config = dict(
    encoder_arch='transformer',
    input='mfcc',
    encoder_mlp_ratio=4,
    encoder_drop_path=0.15,
    encoder_layers=8,
    fusion_encoder_width=256,
    fusion_encoder_norm='layernorm_no_bias',
    fusion_encoder_activation='swiglu',
    fusion_encoder_qk_norm=False,
    fusion_encoder_inner_norm=False,
    residual_init='none',
    optimizer='soap',
    max_steps=9400,
)
Rows from block 4 of the audio encoder of a small audio-text matching model, named by matrix and row number. Rows with one number belong to one neuron. Each number is 128 + 24 x the weight over its row's rms, rounded and kept within 0 to 255. All counts start at 0. After the name is the row's rms in percent of the matrix's.
Before each neuron's rows are labels from the 100 clips, of 14848, where the neuron reaches its highest value: "loudest" is the band of the loudest frequency at the time of the peak. Only what is clearly more common there than usual is listed. The data: synthesized solo parts of chorales (CocoChorales). In brackets: how many of the 100, against the usual share in percent.
# fc1: MLP up (encoder.blocks.4.mlp.fc1.weight, 768x192), inputs 96-191
# fc2: MLP down (encoder.blocks.4.mlp.fc2.weight, 192x768, transposed), outputs 96-191

loudest: 500 to 1000 Hz (53 vs 26.1); 1000 to 2000 Hz (46 vs 13.1)
fc1.645 099 [117 105 128 140 122 142 126  97 104 128 150 134 124 145 185 103 143 132 118 146  96 158 143 186 125 109 131 108 125  47 154 167 152 154 126 146 139 113 118  98 115 154 143 155 107 111 131 155 136 116 160 165 142 108 118 133  75 131 101 100 124 150 101 142 133 131 163 154 150 103 116 106 141 162 150 157 126 122 137 156 145  95 133 147 162 159 119 155 134 165 146 137 176 151 150 127]
fc2.645 092 [162 122 106 148  91  99 134 134 105 164 139 150 102 107 114 119 166 106 135 113 124 109 138  85 112 183 139 134 113 110  62 134 107 118 159 110 127 135  89 145 149  92  93  98 119 116 111  96 140 127  96 115  91 159 189 116 137 101 126 165 146 132 123 135 153 124 139  98 118 182 132 181  79 105 123 138 150 114 118 105 121 104 117 124 142 106 161 152 138 117 137 121 149 164 170 150]

loudest: 2000 to 4000 Hz (48 vs 1.7); 1000 to 2000 Hz (30 vs 13.1)
fc1.563 093 [120 115 125 131  64  80 143 107 135 142 134 158 117 114 117  94 138  75 121 121 138  88 116 104 143 106 100 101 123 125 145 151 123 117 111 148 147 196 100  99  98 124 136 134 142  66 122 121 125 159 102 138 122 129  91 161 104 148  90  88 148 122 161 144  70 122 166 183 100 105 122 175 123  91 121 123 131  97 124 139 166 143 130 128  72 111 197 172 112 120 131 140 109 122 139 138]
fc2.563 094 [157 128 111  89 134 171 155 126 135 142 145 106 130 131 107 132 138 140 136 113 141 152 136 111 163 143 118 115 130 179 117  97 107 153 141 133 146 145 107 150  90 127 126 130 107 181 102 146 132  70 125 121 118 117 144  85 152 102 118 131 125  98 109 118 157  78 151 105 159 144 109 154 129 151 140 170 126 139 133 127  96 137 148 147 117 129 144 164 149 163 102  96 183 102 131 134]

loudest: 250 to 500 Hz (73 vs 40.6)
fc1.103 103 [142 160 138 160 127 102 157 161 114 171 144 116 122 137 148 117 126 105 156 102 109  86 134 122 132 146 122 124 126 146 135 112 136 142 145  90 147 117  99 120 119 143 152 147 119 132 113 167 112 127 158 121 146 125  89 119 110  91 128  68 136 135 138 123 144 142 140 174  92 106 132 133 134 122 155 134 128 130 128  85 201 159 163 118 122 159 114 194  76 118  98 152 134 148 135 114]
fc2.103 104 [ 95 129  83 128 125 126 113 155 111 142  99 118 104 152 126 146 125  70 105 152 111 106  95 135 148 117  87 161 160 135  80  92  83  93 143 148 148 110 106 139  97 154 167 155  83 189 137 130 144 157 150 118 171 129 171 134 130 125 161 167  90 132 107  92 137 113 139  97 153 122 111 125  91  97 117 130 135 180 130 108 122 126 137 145  96 142 132 172  90 134  83 144 149 136 151 119]

loudest: 250 to 500 Hz (98 vs 40.6)
fc1.621 095 [121  79 126  89 140 149 131 133 151 135  92 131 115 133 124 116 148 103 129 168 128 159 150 129 149 122  83  72 134  71  86 100 103 167 153 143 106 142 123 126 142 153 155 110 131 118 114 130 172  90 137 145 123  98 143 103 133  68 126 129 143  89 158 159 147 139 165 126 123 142 105 124  94 108 142 118 132 130 141 145 120  92 138 104 117 148 170  96 154 187 147 187 119 103  93  92]
fc2.621 098 [136 139 114 119 166 127 136 125 148 144 151 160  79 145  93 122 124 122 138 115 102 104 149  99 154  90 137 129 117 148 100 126 126 148 108 158 162 137  83 132 159 132 101 129 144 127  93 118 126 114 103 110  70 158 181 142 147 119 103 135 135 101 126 150 142 100 165 121 148 134 140 187 105 139 104 141 141  99 119 142 123 137 107 130 138  97 150 170 154 113 121  95 123 115  93 151]

loudest: 250 to 500 Hz (74 vs 40.6)
fc1.647 098 [124  79 137 148 101 198 121 108 125 157 113 132 146 142 159 128 121 100  95 159 153 151 113 123 123 136 151 127 151 114 130 179  93 151 133 162 154 126 135  95 117 114 202  98 121 115 106 152 120 123 154 121 121 147 153 137 155 127 143 123  96 143 143  96 109  81 173  92 135  85 142 150 115  84 154 151 142 108 110 125 138 173 131 136 124 101 184 140 117 126 126 144  99 119 112 124]
fc2.647 104 [131 113 110 105 158 135 129 135 147 150 167 160 129 155 112 130 145 118  94 138 117 170 134 102 147 123 137 124 123 148 117 114 122 132 162 140 127 127 142 147  80 119 151 132 120 144  73  73 160 115 144 123  81 141 132 128 158 116  70  83 127  96 146 135 147  82 137 114 147 121 127 124 122 137 137 152 145 145 138 132  94 133 139 100 177 120 168 113 165 183 101  96 174 142  98 126]

loudest: 1000 to 2000 Hz (38 vs 13.1)
fc1.677 093 [101 101 151 123 103 113  93 145 118 116 126 119 109  69 125  98 127 123 138 122  87  97 130  76 100 146 108 127 128 139 130  91 104 124 131 142 120 141  98 152 129 149 115  84 145 106 172 146 129 124 130  81 160 116 107 154 124 168 118 107 124 145 137 153 161 132  92 131 135 120 154 103 148 110 125 106 126 173 126 132 157 103 103 137 118 158 125 158 140 116 142 108 144 142  83 115]
fc2.677 096 [141 143 131 154 107 111 145 127 139 160 131 131 126 175  75 145 121 161 150 154 142 166 164  93 136 118 104 117 136 189 145 138 102 128 107 110 128 143 126 116 164 107 147 113 129 146  79 110 141 115 145  80  88 115 181 144  81 127 168 130 140  85 154  99  88 110 135 146 159 128  83 158 118 156  88 151 138 145 162 103  96 128 156 117 147  94  83 162 159 133 148  80 113 143 158 129]

loudest: 250 to 500 Hz (88 vs 40.6)
fc1.96 112 [169  91 101  73 110 135 109 148 145 126 147 145 152 125 162 107 151 124 126 109 122 124 142  90 159 124  98 165 134  84 128 171 122 136 108 103 137 161 134 154 114 113 164 143 132 121 131 116 119 112 162 117 100 145 110 134 100 151 124 113 147 125  80  93 145  92 118 131 170 117 116 158  62 121 101 137 130 124 120 116 135 148  91 108  83 108 173 143  76 162 120 128 159 154 108 148]
fc2.96 106 [116 112 139 100 148 112 152 124 152 181 151 161 131 128 125 133 162 115 141 124  77 125 129  90 163 109 148  91  96 141 115  99  94 126 153 170 109 132 133 137 145 105 135 140 162 111 108 134 110 128 162 119  85 147 149 120 202  87  86 108 103 103 109 133 141  99 156 131 151 155 149 124 124 141 122 144 135 115 135 142  87 109 134 150 132 117 140 126 147 148 108 110 148 155 140 135]

loudest: 250 to 500 Hz (96 vs 40.6)
fc1.341 104 [161  99 137 135  94 217 131 150 166 142  90  72 138 138 181 140 130 137 128 109 126 132 127 126 139  98 152 128 103 143 125 130 118 114 116 129 132 126 148 135 107 113 151 103 138  59 149 178 103 156 172 132 142 102 102 152 140 122 167 136  92 141 128  50 136 110 112 113 123 133 149 119 156 153 158 120 103 141 115 103 102 104 115 161 145  96 123 122  81 111 158 133 131 109 141 110]
fc2.341 103 [121  99 118 161 138 113 157 103 112 116 161 137 119 146  68 178  99 131 114 165 155 155  94  97 148  99 122 111 135 124 117 145 122 122 152 156 176 146  96  95 143  96 158 135 106 172 120  96  81 119 133 116 111 116 144 155 122  94 107 132 148 147 164 141 102 107 145 103 138 123 122 135 133 155 107 138 144 151 125 146 137 115 135 115 155 148 165 163 168 129 150 124 138 135  99 144]

loudest: 1000 to 2000 Hz (37 vs 13.1); 2000 to 4000 Hz (30 vs 1.7)
fc1.212 097 [108 126 125 130 108  90 126 121 157 148 162 131 125 131 131 164 121 118 129 149 110 137 121 128 146 119 127 123 132 176 125 130 118 135 156 129  76 110  70 125 124 151 115 116  98  92 136 164  91 155 131 154 105 149 147 141 135 177 118  72 178 105 178 153 108  88 122 160 122 125 100 116 141 154 142 115 164 110 145  95 203 196 153 129 154 119 134 158 120 118 117 121 132 146 107 100]
fc2.212 091 [144 141 138 139 128 157 145 157 147 148 117 165 126 164  78 143 123 120 108 149 131 135 132  98 116 118 122 140 146 154 110  87  82 129 112 125 141  79  99 140 114 114 154 131 110 159  94 100 124 132 120 112 120 123 168 145 100 125 109 150 144 130 107  82 139 104 123 133 157 159 104 138 115 125 129 156 111 145 153 138  94  95 142 121 141 136 127 201 143 119  99 119 134 152 125 115]

loudest: 250 to 500 Hz (97 vs 40.6)
fc1.150 096 [107 151 114 105 109 142 129 121 117 170 115 160 133 128 154  98  68 106 102 134 124 129 107  95 104 147 120 105 121 106  74 136 166 138 168 111 130 134 146 119 104 152 134 152 131 125 113 108 135 122  81 138 164 100 154  80 134 115 166 116 134 162 127 140 146 112 127 173 180 126 107  89 150  63 111 121 147 109  85 136 130 162  79 126 133 116  96 132 153 127  96 145 161 133  96 133]
fc2.150 098 [110 127 130 127 133 156 144 138 188 180 129 103 101 163 105 117 128 121 154 138 123 156 117 109 198 104  99 138 125 174 152 107 101 102 151 175 151 135 126 151  96 129 138 131 120 193 110 140 114 114 123 128 130 123 158 106 171 118 129 148 139  82  97  93 161 122 167 144 148 150 125 148 131 134 130 149 151  86 153 154 128 133 157 142 156  67 134 143 173 130 133 120 138 134 142 125]

loudest: 1000 to 2000 Hz (47 vs 13.1); 2000 to 4000 Hz (28 vs 1.7)
fc1.613 093 [132 118 131 146  93 147 130 131 115 132 119 130 143 104 151 120 122 146 142 139 101 147  61  83 152 111  94 114 124 151 137  59  77 109 115 111 149 142 144 123 141 136 137 117 122 119 136 157 130 130 125 118 109 123 121 123 125 129 162 114 121 131 143 155 114 165 127 163  87 154 127 122 110 105 165 176 196 137 160 138 147 151 115 123  77 118 117 144 103 147 134 142 131 113 142 126]
fc2.613 094 [163 127 109 121 126  85 154 120 173 149 145 130  94 155 107 143 158 144 139 112 124 115 169  49 156 108 133  90 125 155  90 137 110 142 112 141 131 105 109 147 106 117 129 120 114 175  91 148 124 106 151  84 134 120 191 159 130 115 116 134 134  96 141 109 118  96 134 104 124 119 122 170 103 158 146 156 129 106 106 129 119 123 112 148 162 106 136 175 161 144 110  93 150 137 112 129]

loudest: 1000 to 2000 Hz (31 vs 13.1)
fc1.249 103 [139 146 106  95 122 144 107  85 142 163 121 146 150 127 116 114 145 137 140 144 132 128 129 154  97  97 133 115 129  86 110 142  89 132 137 103 106  92 124 160 118 104 177 140 123 130 131 133 117 117 127 135 102 143 107 110 105 161  98 196  62  82 191 117 118 123 124 144 161 112 146  93 133 111  99 127 170 136 104 143 108  97 110 147 117 139 105 153 140 148 115 160 131 163 157 142]
fc2.249 088 [154  88 122 123 108 121 159 126 144 115 163 155  89 152  96 149 142 142 153  84 122 136 126  53 197 116 138 131 141 160 145 116 106 138 123 155 129 153 107 112 150  99 111  96 136 154 101 138 107 113 120 121 151 136 195 122 147 140 136 160 137 110 137 142 156  92 128 121 114 118 120 162 119 143 129 116 144 101 147 133 126 129  99 108 163  75 130 159 167  82 124 119 138 152 116 131]

loudest: 500 to 1000 Hz (90 vs 26.1)
fc1.369 107 [128  90 124 146 150 178 131 152 111 147 119 114 115 134 135 141 146 134 123 130 115 126 103 164 127 121 135 104 103 145 173 141 122  96 111  98 118 147  89 133 118 125 137 118 137 121 143 169 124 142 131 142 127 104 120 152 123 109 148  91 138 121 151 143 131 117  95 146 147 142 161 165 131 141 158  97 129 166 117  99 124 117 107 198 156 154 132 139 103 108 133 138 122 129  77 120]
fc2.369 115 [193  89 146 148 148 167 139 124 182 167 175 146 146 147  75 134 144 137 117 143 132 127 149 101 126  97 150 117 121 113 135 164 146 118 157 128 147 141  98 100 111 110 128 120 118 138 122  79  86 106 132 160  89 125 142 135 150 115  78 125 124 176 160 123  96 142 158 112 198 135 115 137 113 151 149 150 146 137 130 110 104 106 117 126 104 142 146 171 171 114 159 152 179 139 101 175]

loudest: 2000 to 4000 Hz (35 vs 1.7)
fc1.98 115 [183 100 151 109 141 149 114 124 132  94 142 166 111 149 105 161 135 109 162 169 151 153 150 151  96 113 140 130 194 127  93 127 130 142 130 128  96  90 145 141  96 115 136 120 124 108 121 138 143 148 115 134 159 106 134 135 104 141  81 142 184 135 146 150 108  73 155 147 137 117 114 157 134 156 132 127 135 144 151 134 149 103 102  87 165  87 132 131 104 124 111 130 177 149 144 136]
fc2.98 116 [114 139 168 143  87 136 147 151 168 122 145 141 110 116  87 110  84 122  88 157  71 137 116  85 125 136 143 112 153 128 119 139 147 164 137 126 108 131 161 133 141 146 132 121 143  88 113 133 120 122  95 110 146 122 124 124 145 142 127 138 161 124 123 122 148 104 163 162 127 139 120 149 155 166 133  85 142 112 141 118 151 116 101 145 170 187 121 134 112 122  91 151 141 155  94  70]

loudest: 2000 to 4000 Hz (28 vs 1.7)
fc1.723 089 [113  78 158 105  95 151  77 157 112 146 135 187 147 211 140 143 156 145 141 153 116 106 133 144  95 111 149 130 139 130 103 140 108 111 128 122  98 124 113 126  68  98  83 124  89  97 173 121 106 159 144  82 124 152 130 130 120 132 125  94 159 128 149 160 120 142 105 103 108  83 111  90 137 145 137 116 131 155 161 111 148 124 114  80 132 117 118 125 165 140 173 121 145 130 124 154]
fc2.723 099 [117 120 131 122 106 122 133 155 160 146 112 160  86 162  98 117 111 134 111 149 100 152 157  97 121  84 102 126 161 140 139 104 128 164 162 133 159 134 149 140 173 146 137 132 156  79  77 141 112  92 105 114 108 133 168 117  88 118 132  85 181  84 136 114 136  84 142 142 121 156 107 203 116 163 100 151 110 110 112 147 110  71 117 162 147 119 125 141 143 111 127 131 145 154 116 101]

loudest: 1000 to 2000 Hz (64 vs 13.1)
fc1.296 102 [162 130 136 110 106 133 145 146 127 124  90  94 188 109 155 159 135 108 180 130 148 153 141 104 158  75 129 160 120 106 130  75 143 136 179 125 144 143 131 156 135  96 136 127 137 137 144 103 124  91 143 121 191  90 119 157 174 158 114 140 128  81 154 127 131 192 169 147 110 146 133 132  97 136 136 133 147 118 146 111 110  74 124 120 122 140  80 115 147 157 147 107 105 143  97 100]
fc2.296 094 [137 110 108 141  91 154 169 136 145 120 150 141  75 157  93 126 117 148  94 130 127 125 133 143 140 102 142 145  78 157 128 131 131 113 129 142 113 110 127 121 101  86  81 140 123 156  66 121 166  99 139 145 112 114 165 127  80  97 116 119 115 107 121 136 142 105 156 138 146 132  98 161  83 115 112 123 164 102 150 123 111 174 174 134 122 104 111 165 140 116 136 137 169 163 114 116]

loudest: 250 to 500 Hz (93 vs 40.6)
fc1.112 105 [130 102 123  85 110 190 132  95 145 157  79 125 138 126 146  97 132 138 115 133 109 139  90 111 140 128 129 108  87 112 119 135 116 141 154 109 139 147 162 139 141 121 104 115 114  92 109 177 111 127 144 139 121 131 107 139 143 119 180 114  86 149 128  99 133 110 122 138 103 145  89 108 158 117 160 168 153 133 132 106 118 140 110 127 151  88 159 141 145 139 152 136 125  96 173  94]
fc2.112 103 [119  87 136 121 148 131 125  97 137 122 139 158 119 121  92 139 130 116 128 149  95 177 112  91 121  59 151  90 143 140 113 141 131 137 160 150 163 112 130 145 112 100 139 109 117 157 129 148 137 126 129 133 114 126 174 143 138 109 125 133 134 139 157 154 128 110 115 126 121 135 163 124  75 179 107 161 158 120 117 140 105 116 142 135 167 137 138 133 167  93 130 132 123 141  87 124]

loudest: 250 to 500 Hz (83 vs 40.6)
fc1.92 103 [ 93 128 136 124 161 112 125  85 164 112 107 154 179 152 153 126 105 102 140 149  99 158  95 127  98 118 137 142 119 169 162 145 111 152 141 144 125 100 109 141 137  99 118 166 142 111 117 120 112 112 138 143 143 147 129 143 118 102 121 161 130 141 132 128 123 134 138  94 125 124 165 100  97  95 166 140 160 140 119 109 162 100  99  93 112 151 110 135 133 105 164 119 130  90 123 146]
fc2.92 095 [114 134  95 165  99 170 161 159 134 163 159 103  92 142  99 127 180 140  93 125 135 126 144  92 149  89 126 108 104 141 119 108 133 140 141 167 145 153 117 127 140 115 161 129 127 158  97 153 129 118 135 112 105 106 176 129 109 107 102 100 124 112 142 125 113  81 174 204 116 150 129 168  90 145 102 132 150 101  94 162 120 116 134 128 163 127 125 132 154 154 117 142 160 155 124 132]

loudest: 1000 to 2000 Hz (47 vs 13.1)
fc1.373 105 [148 127 134 132  91 138 109 161 120 173 123  96  95 101 114  99 157 108 128  81 127 145  89 116 165 128 112 104 135 129 120  81 131 141 112  98 114 128 112 126 113 147 130 120 141  84 116 130 124 172 141 105  72 118 131 142 142 151 144 111 118 118 164 135  81 158 128 115 109 116 116 128  91 121 126 105 119 124 127 118 102 148 155 143  93 121 109 149 152 105 126 127 125  94 120 181]
fc2.373 094 [134 134  81 165 128 116 169 133 166 117  91 135 137 167 101 169 124 156 140 160 128 121 131  68 143 118 112 157 123 162 113 105  77 120 157 132 152 114 131 107 131 103 109 113 110 152  72  80 126  96 123 110 116 130 151 118 121 136 108 103  93 150 134 116 136 131 112 104 173 112 107 135 103 117 122 132 125 119 114 132 155 154 100 120 142 112 134 193 169 125 144 108 145 165 149 137]

loudest: 2000 to 4000 Hz (37 vs 1.7)
fc1.6 098 [138 129 185 100 133 106 120 178 152 129 128 123 119  99  93 146 139 107 145 125 122  89 131 161 128 179 171 173 107 145  89 106 116 126 154 160 120 159 111 154 122 127 126 112 152 113 148 118 113 120 141 142 128 125 127 127 166 144 110 124 176 123 166  77 128  83 151 136 114 133 112  94 121 139 121 132  69 139 144 143 146 116  68  84 120  98 125 140 136 132 112 136 135 125 160 103]
fc2.6 103 [ 93 153 117 152  88 124  99 145 169 126 159 151 127 141 106 170  81 178  73 131 116 127 131 156 131 122 127 103 169 126 164 116 182 123 127 118 120 142 148 136 133 160 154 145 113 136 143 111 129 110 116  71  89 143 166 134 128 150 129 154 162 136 148  97 124 141 144 135 103 135 141 106 137 136 131 137 145 125 122 125 158 120 137 141 127 124  94 143 133 131 141 129 146 140  99  85]

loudest: 500 to 1000 Hz (62 vs 26.1)
fc1.336 099 [124 147  60  83 133 156  94 134 128 134 124 143 133 128 157 177  86 107  88 111 106 157 130  79 137 145 120 150 162  83 155 130  63 163 150 119 112 142 161  94 131 106 102 164 101  97 117 129  61 122 128 135  97 128 181 145 116 118  95 152 132 125 151 127 166  93 138 121 107 124 178 119  88  96 111 132 133 104 135 125 151 103  85 112 107 117 134 132 127 137 105 156 126 159 117 141]
fc2.336 100 [123 114 103 133 128 134 146 170 158 160 136 103  83 150 120  88 140 159 128 114 109 140 135  74 171 104 110 143 134 147 133 117  90 112 120 159 133 126  74 141 136 112 130  97 133 160 117 137 108  98 104 119 138 130 156 124 134  93  97 186 124 116 164  98 162 104 149  99 164 152 103 149 124 122 132 125 144  90 140 156  95 136 111 111 167  94 129 171 162 139 121 145 133 156 144 118]

loudest: 1000 to 2000 Hz (58 vs 13.1)
fc1.707 092 [143 109 125 124 155 157 105 129 111 102 131 129 126 108  83 133 100 108 159 167 148 151 133  95 133 132 121 145 142 118 103 127 127 161 138 127 158 154 136  86  93 155 115 111 131 150 114 113  96 167 140 127 103 146 117 136 144 110 171  70 160 174 148 116 122  99 112 112 130 147 129 117 151 100 158  89 122 116 151 122 176 182 111 124 169 145 162 132 132  67 148  98 146 108 158 125]
fc2.707 096 [128 121 146 124 138 177 105 159 142 149 139 143 138 168 127 130 128 150 102 117 122 148 136 161 141  81 143  90 149 162 136 131 155 150 160 170 155 168 114 158 111 122 147 147 119 147 131 151 150 106 141 107  98 112 142 132 119  99  75 139 118 113 132 147 114 126 150 113 127 130 126 150  84 109 117 182 117 168 123 146  89 147 148 116 139 153 138 166 154 153 131 154 152 114  87 142]

loudest: 1000 to 2000 Hz (45 vs 13.1)
fc1.617 089 [188  95  98 164 129 132 159 126 126 142 118 136 123 135 173 174 124 164 101  90 149 127 139 157 122 138 138 111 121  95 147 101  93 124 157 109 120 158 134 135 127 155 147 147 132 105 153 115 119 123 136 164  88 163 121 137 109 126 161 161 129 141 127 130 179 141  81 120 140 120 149 115 116 106 158 154 113 128 122 175  97 126 139 121 174 122 157 121 125 130 123 141 130 151 127 129]
fc2.617 100 [142 124  85  83 142 119 152 132 151 131 165 158 145 159  96 112 149 140 141 113  93 138 145  78 152 114 154 136 108 159  92 155  70 142 138 132 119 130 114 134 103 112 129 125 123 175 114 135 137 104 151 119 139 139 164 119 120 104  83 133 121 124 135 128 119 137 182 116 160 157 103 163 131 116 113 135 139 100 140  98  93 138 119 135 116  97 138 180 185 145 144 109 139 157 155 101]

loudest: 2000 to 4000 Hz (33 vs 1.7); 1000 to 2000 Hz (30 vs 13.1)
fc1.65 089 [154 105 136 133  71 122 133  56 134 148 129 127 126 119 137  94 123 117 146 107 144 116 106 131 172 134 149 140 129 148 143  98 137 133  88 136 111 158  64 129 101 115 109 145 142  83 122 114 119 159 130 162  90 113 105 145 131 106 132 114 129 105 157 160 123 109 105 157 136  96 127 153 103 143 135 107 111  81  62 145 158 182 129 163 138 153 123 132 109  96 134 146 121  87 137 137]
fc2.65 096 [141 113 101 122 163 183 151  90 149 115 122 145 120 151 102 151 131 136 130 156 124 113 118 124 142 119  95 114 108 152 114  96  97 143 177 128 158 124 111 137  89 115 146 172 113 152  93 122 115  79 131 110  80 137 156 104 162 131 121 106 105 122 109 127 131 102 144 140 150 136 134 133 108 131 132 179 124 156 118 137 133 160 148 110 126  95 155 152 186 168 121  94 162 106 105 128]

loudest: 1000 to 2000 Hz (39 vs 13.1)
fc1.711 111 [128  89 176 129 112 106 104 106 154 145 114  85 112 132 102 144 163 148 118 110 116 106 137  93 152 164 119 112 124 164 126 162 118 140 114 128 129 147 139 127 161 161 132 124 112 100 131 141  92 141 150 136 117 113  87 101 130 102 133  84 124 100 167 160 136 156 110 153 104 125 121 120  98 121 141 113 128 131 132  79 180 145 128 150 168 102  87 152  97 123 124 144 145 152 149 107]
fc2.711 097 [121 147 124 170 144 136 160 136 133 164 108 117 106  98 127 167 106 138 115 157 134 122 113 135 188 126 108 141 125 159 119  97  86 111 128 141 121 110 103 158  95 119 153 123 102 109 114 134 116  97 155  95 130 169 167 126 124 157 153 148  86 125 123 105 140 125 143 118 126 128 125 147 113 124 110 121 140 141 128 111 135 168 139 110 118 123  77 155 157 121 117  95 117 155 164 139]

loudest: 500 to 1000 Hz (83 vs 26.1)
fc1.582 112 [136 142 153 140 107 144 142 114 141 157 175 133 147 134 120 121 130 104 119 154 131  91 159 121  80 122 125 136 126 122 189 133 125 146 110 162 141 110 101 102 121 153 124  88 113 115 160 110 158 122 131 149 114 118 155  97 141 172 100 124 105 110 111 153 105 213 121 141  87 119 125 180  90 114 140 148 176 106 110 191 148 135 129 119 128 111 143 137 135  95 114 111 159 107 135 130]
fc2.582 103 [168 119 168 129 126 122 158 123 111 138 182 131 128 140  83 136 156 141 128 124 133 107 123  85 152 144 123 125 126 157 169 120  73 137 127 145 130 163 126  88 113 140 110 101  96 115 125 149 156 114 128 107 129  87 118 124 127 113 136 177 102 107 121 105 114 118 155 103 155 121 105 152 111 133 147 145 178 141 129 110  58 138 137 121 136  83  80 145 115  95 122 128 140 158 142 139]

loudest: 250 to 500 Hz (91 vs 40.6)
fc1.603 118 [130 139 162 112  94 139 149 166 145 130 105  63 159  72 149 108 102 135 129 135 134 110 126 132 116  95  97 137 137 123 117 138 108 159  97 102 139 157 162 139 158  83 151 137 153 140  77 135 139 134 110 110 113 172 139 169 141 176 109 107 136 120 150 140 113 188 148 152 151 109 148 110  84  76 145 152 132 113 127 151  98 134 111 125 101 141 140 101 129 150 148  89  96 127 143 116]
fc2.603 120 [ 83 128 115 145 132 105 142 146 146 157 148 114 123 152 115 146 110 105  81 104 113 142 120 156 176  76 111 134  56 181 138 149 122 113 161 130 111 117 175 114 101  96 144 161 149 149 108 123 181 130 128 154 145 128 137 124 127 120 110 117 125 113  88 131 142 145 160 160 148 128  82 171  89 146  91  69 129 130 109 109 118 132 154 130 133  79 112 164 121 122 130 127 166 143  99 103]

loudest: 2000 to 4000 Hz (32 vs 1.7)
fc1.389 104 [122  98 146 112 133 141 164  90 132 110 140 133 120  99 103 167 126 146 115 168  98 182 164 165 126 114 135 151 129  75 145 130  83  96 117  94 154 121  96 107 139 117 148 157 129 146 134 110 100 123 124 118 117 121 170 142 106 123  87 167 182 116 196 110 149 101  95 120 106 159 124  89 148 122 165 119 123  86 121 106 151 126 140  99 128  82  93 144 148 140 111 136 140 143 131 145]
fc2.389 105 [128 141 115 133 113 146 153 161 159 152 144 171 128 158  77 142 131 152 125 125 114  94 137  58 180 121 132 117 165 120  94 108 104 166 141 143  96 142 123 134 142 156 130 113 105  99  99 131 119  77 108 142 148 131 153 138  97 166 105 168 135 101 142 120 160 106 130 117 131 143 105 171 139 159 143 132 147 100 156 164  99 135  67 117 173 128 114 127 175  97 100 147 140 124 128 116]

loudest: 250 to 500 Hz (98 vs 40.6)
fc1.514 095 [130 100 123 129 139 183 137 116 134 145 109 172 144 141 148  98 146 162 135 151 141 152 104 108  99 105 110  92 118 126  85 115  81 107 142  90 121 157 143 120 156  93 157  93 138 130  84 144 133 157 132 105 142 127 109 154 126 145 173 140 107 119 114  97 151  85 140 105 104 152 113 137 116 122 200 146 108 150 125 130 111 137 128  97 110 153 156 139 128 121 144 166  78 121 127  98]
fc2.514 100 [126 109 117 124 187 129 134 114 102 149 145 132 123 132  91 128 116 116 122 116 111 158 129  80 163  86 152 114 122 119 155 132 106 148 173 194 190 132 110 117 141 150 109  82 114 131 140 135 137 111 156 138 103 136 189 166 146  89  99 129 137 133 147 160 118  86 120 155 134 102 136 142  97 162 109 126 131 111 118 154 112  87 166 110 143 144 134 167 166 100 139 136 119 144 111 123]

loudest: 2000 to 4000 Hz (37 vs 1.7); 1000 to 2000 Hz (32 vs 13.1)
fc1.289 103 [ 93 125 142 132 110 102 124 127 138  63 128 141 168 120 137 125 135 140 135 117 105  89 184 127  65  90 168 116 163 118 155 127  65 117 109 121 127 110  92 157  76 134 172 123 126 123 127 131  92 144 138 139 165  79 108 125 106 164 110 149 171 125 149 124 172 133 107 141 137 144 134 129 131 160 126 153 101 105 122 117 136 152 123  86 109 126 109 109 155 123 120 138 119 125 135 195]
fc2.289 093 [150 111 112 113 143 130 141 127 182 129 143 145 137 169  90 140 153 177 146 151 148 110 137  49 146 104 112 133 132 135 140 116 137 139 140 133 121 148  99 100 139 141 143 139 124 160  90 140 133  80 144  94 110 133 127 159 102 109 103 167 153  93 153 121  94 103 139  99 138 142  95 169  92 117 130 134 141  96 124 130 102 131 120 130 175 104 140 138 140 125 116  95 169 114 125 149]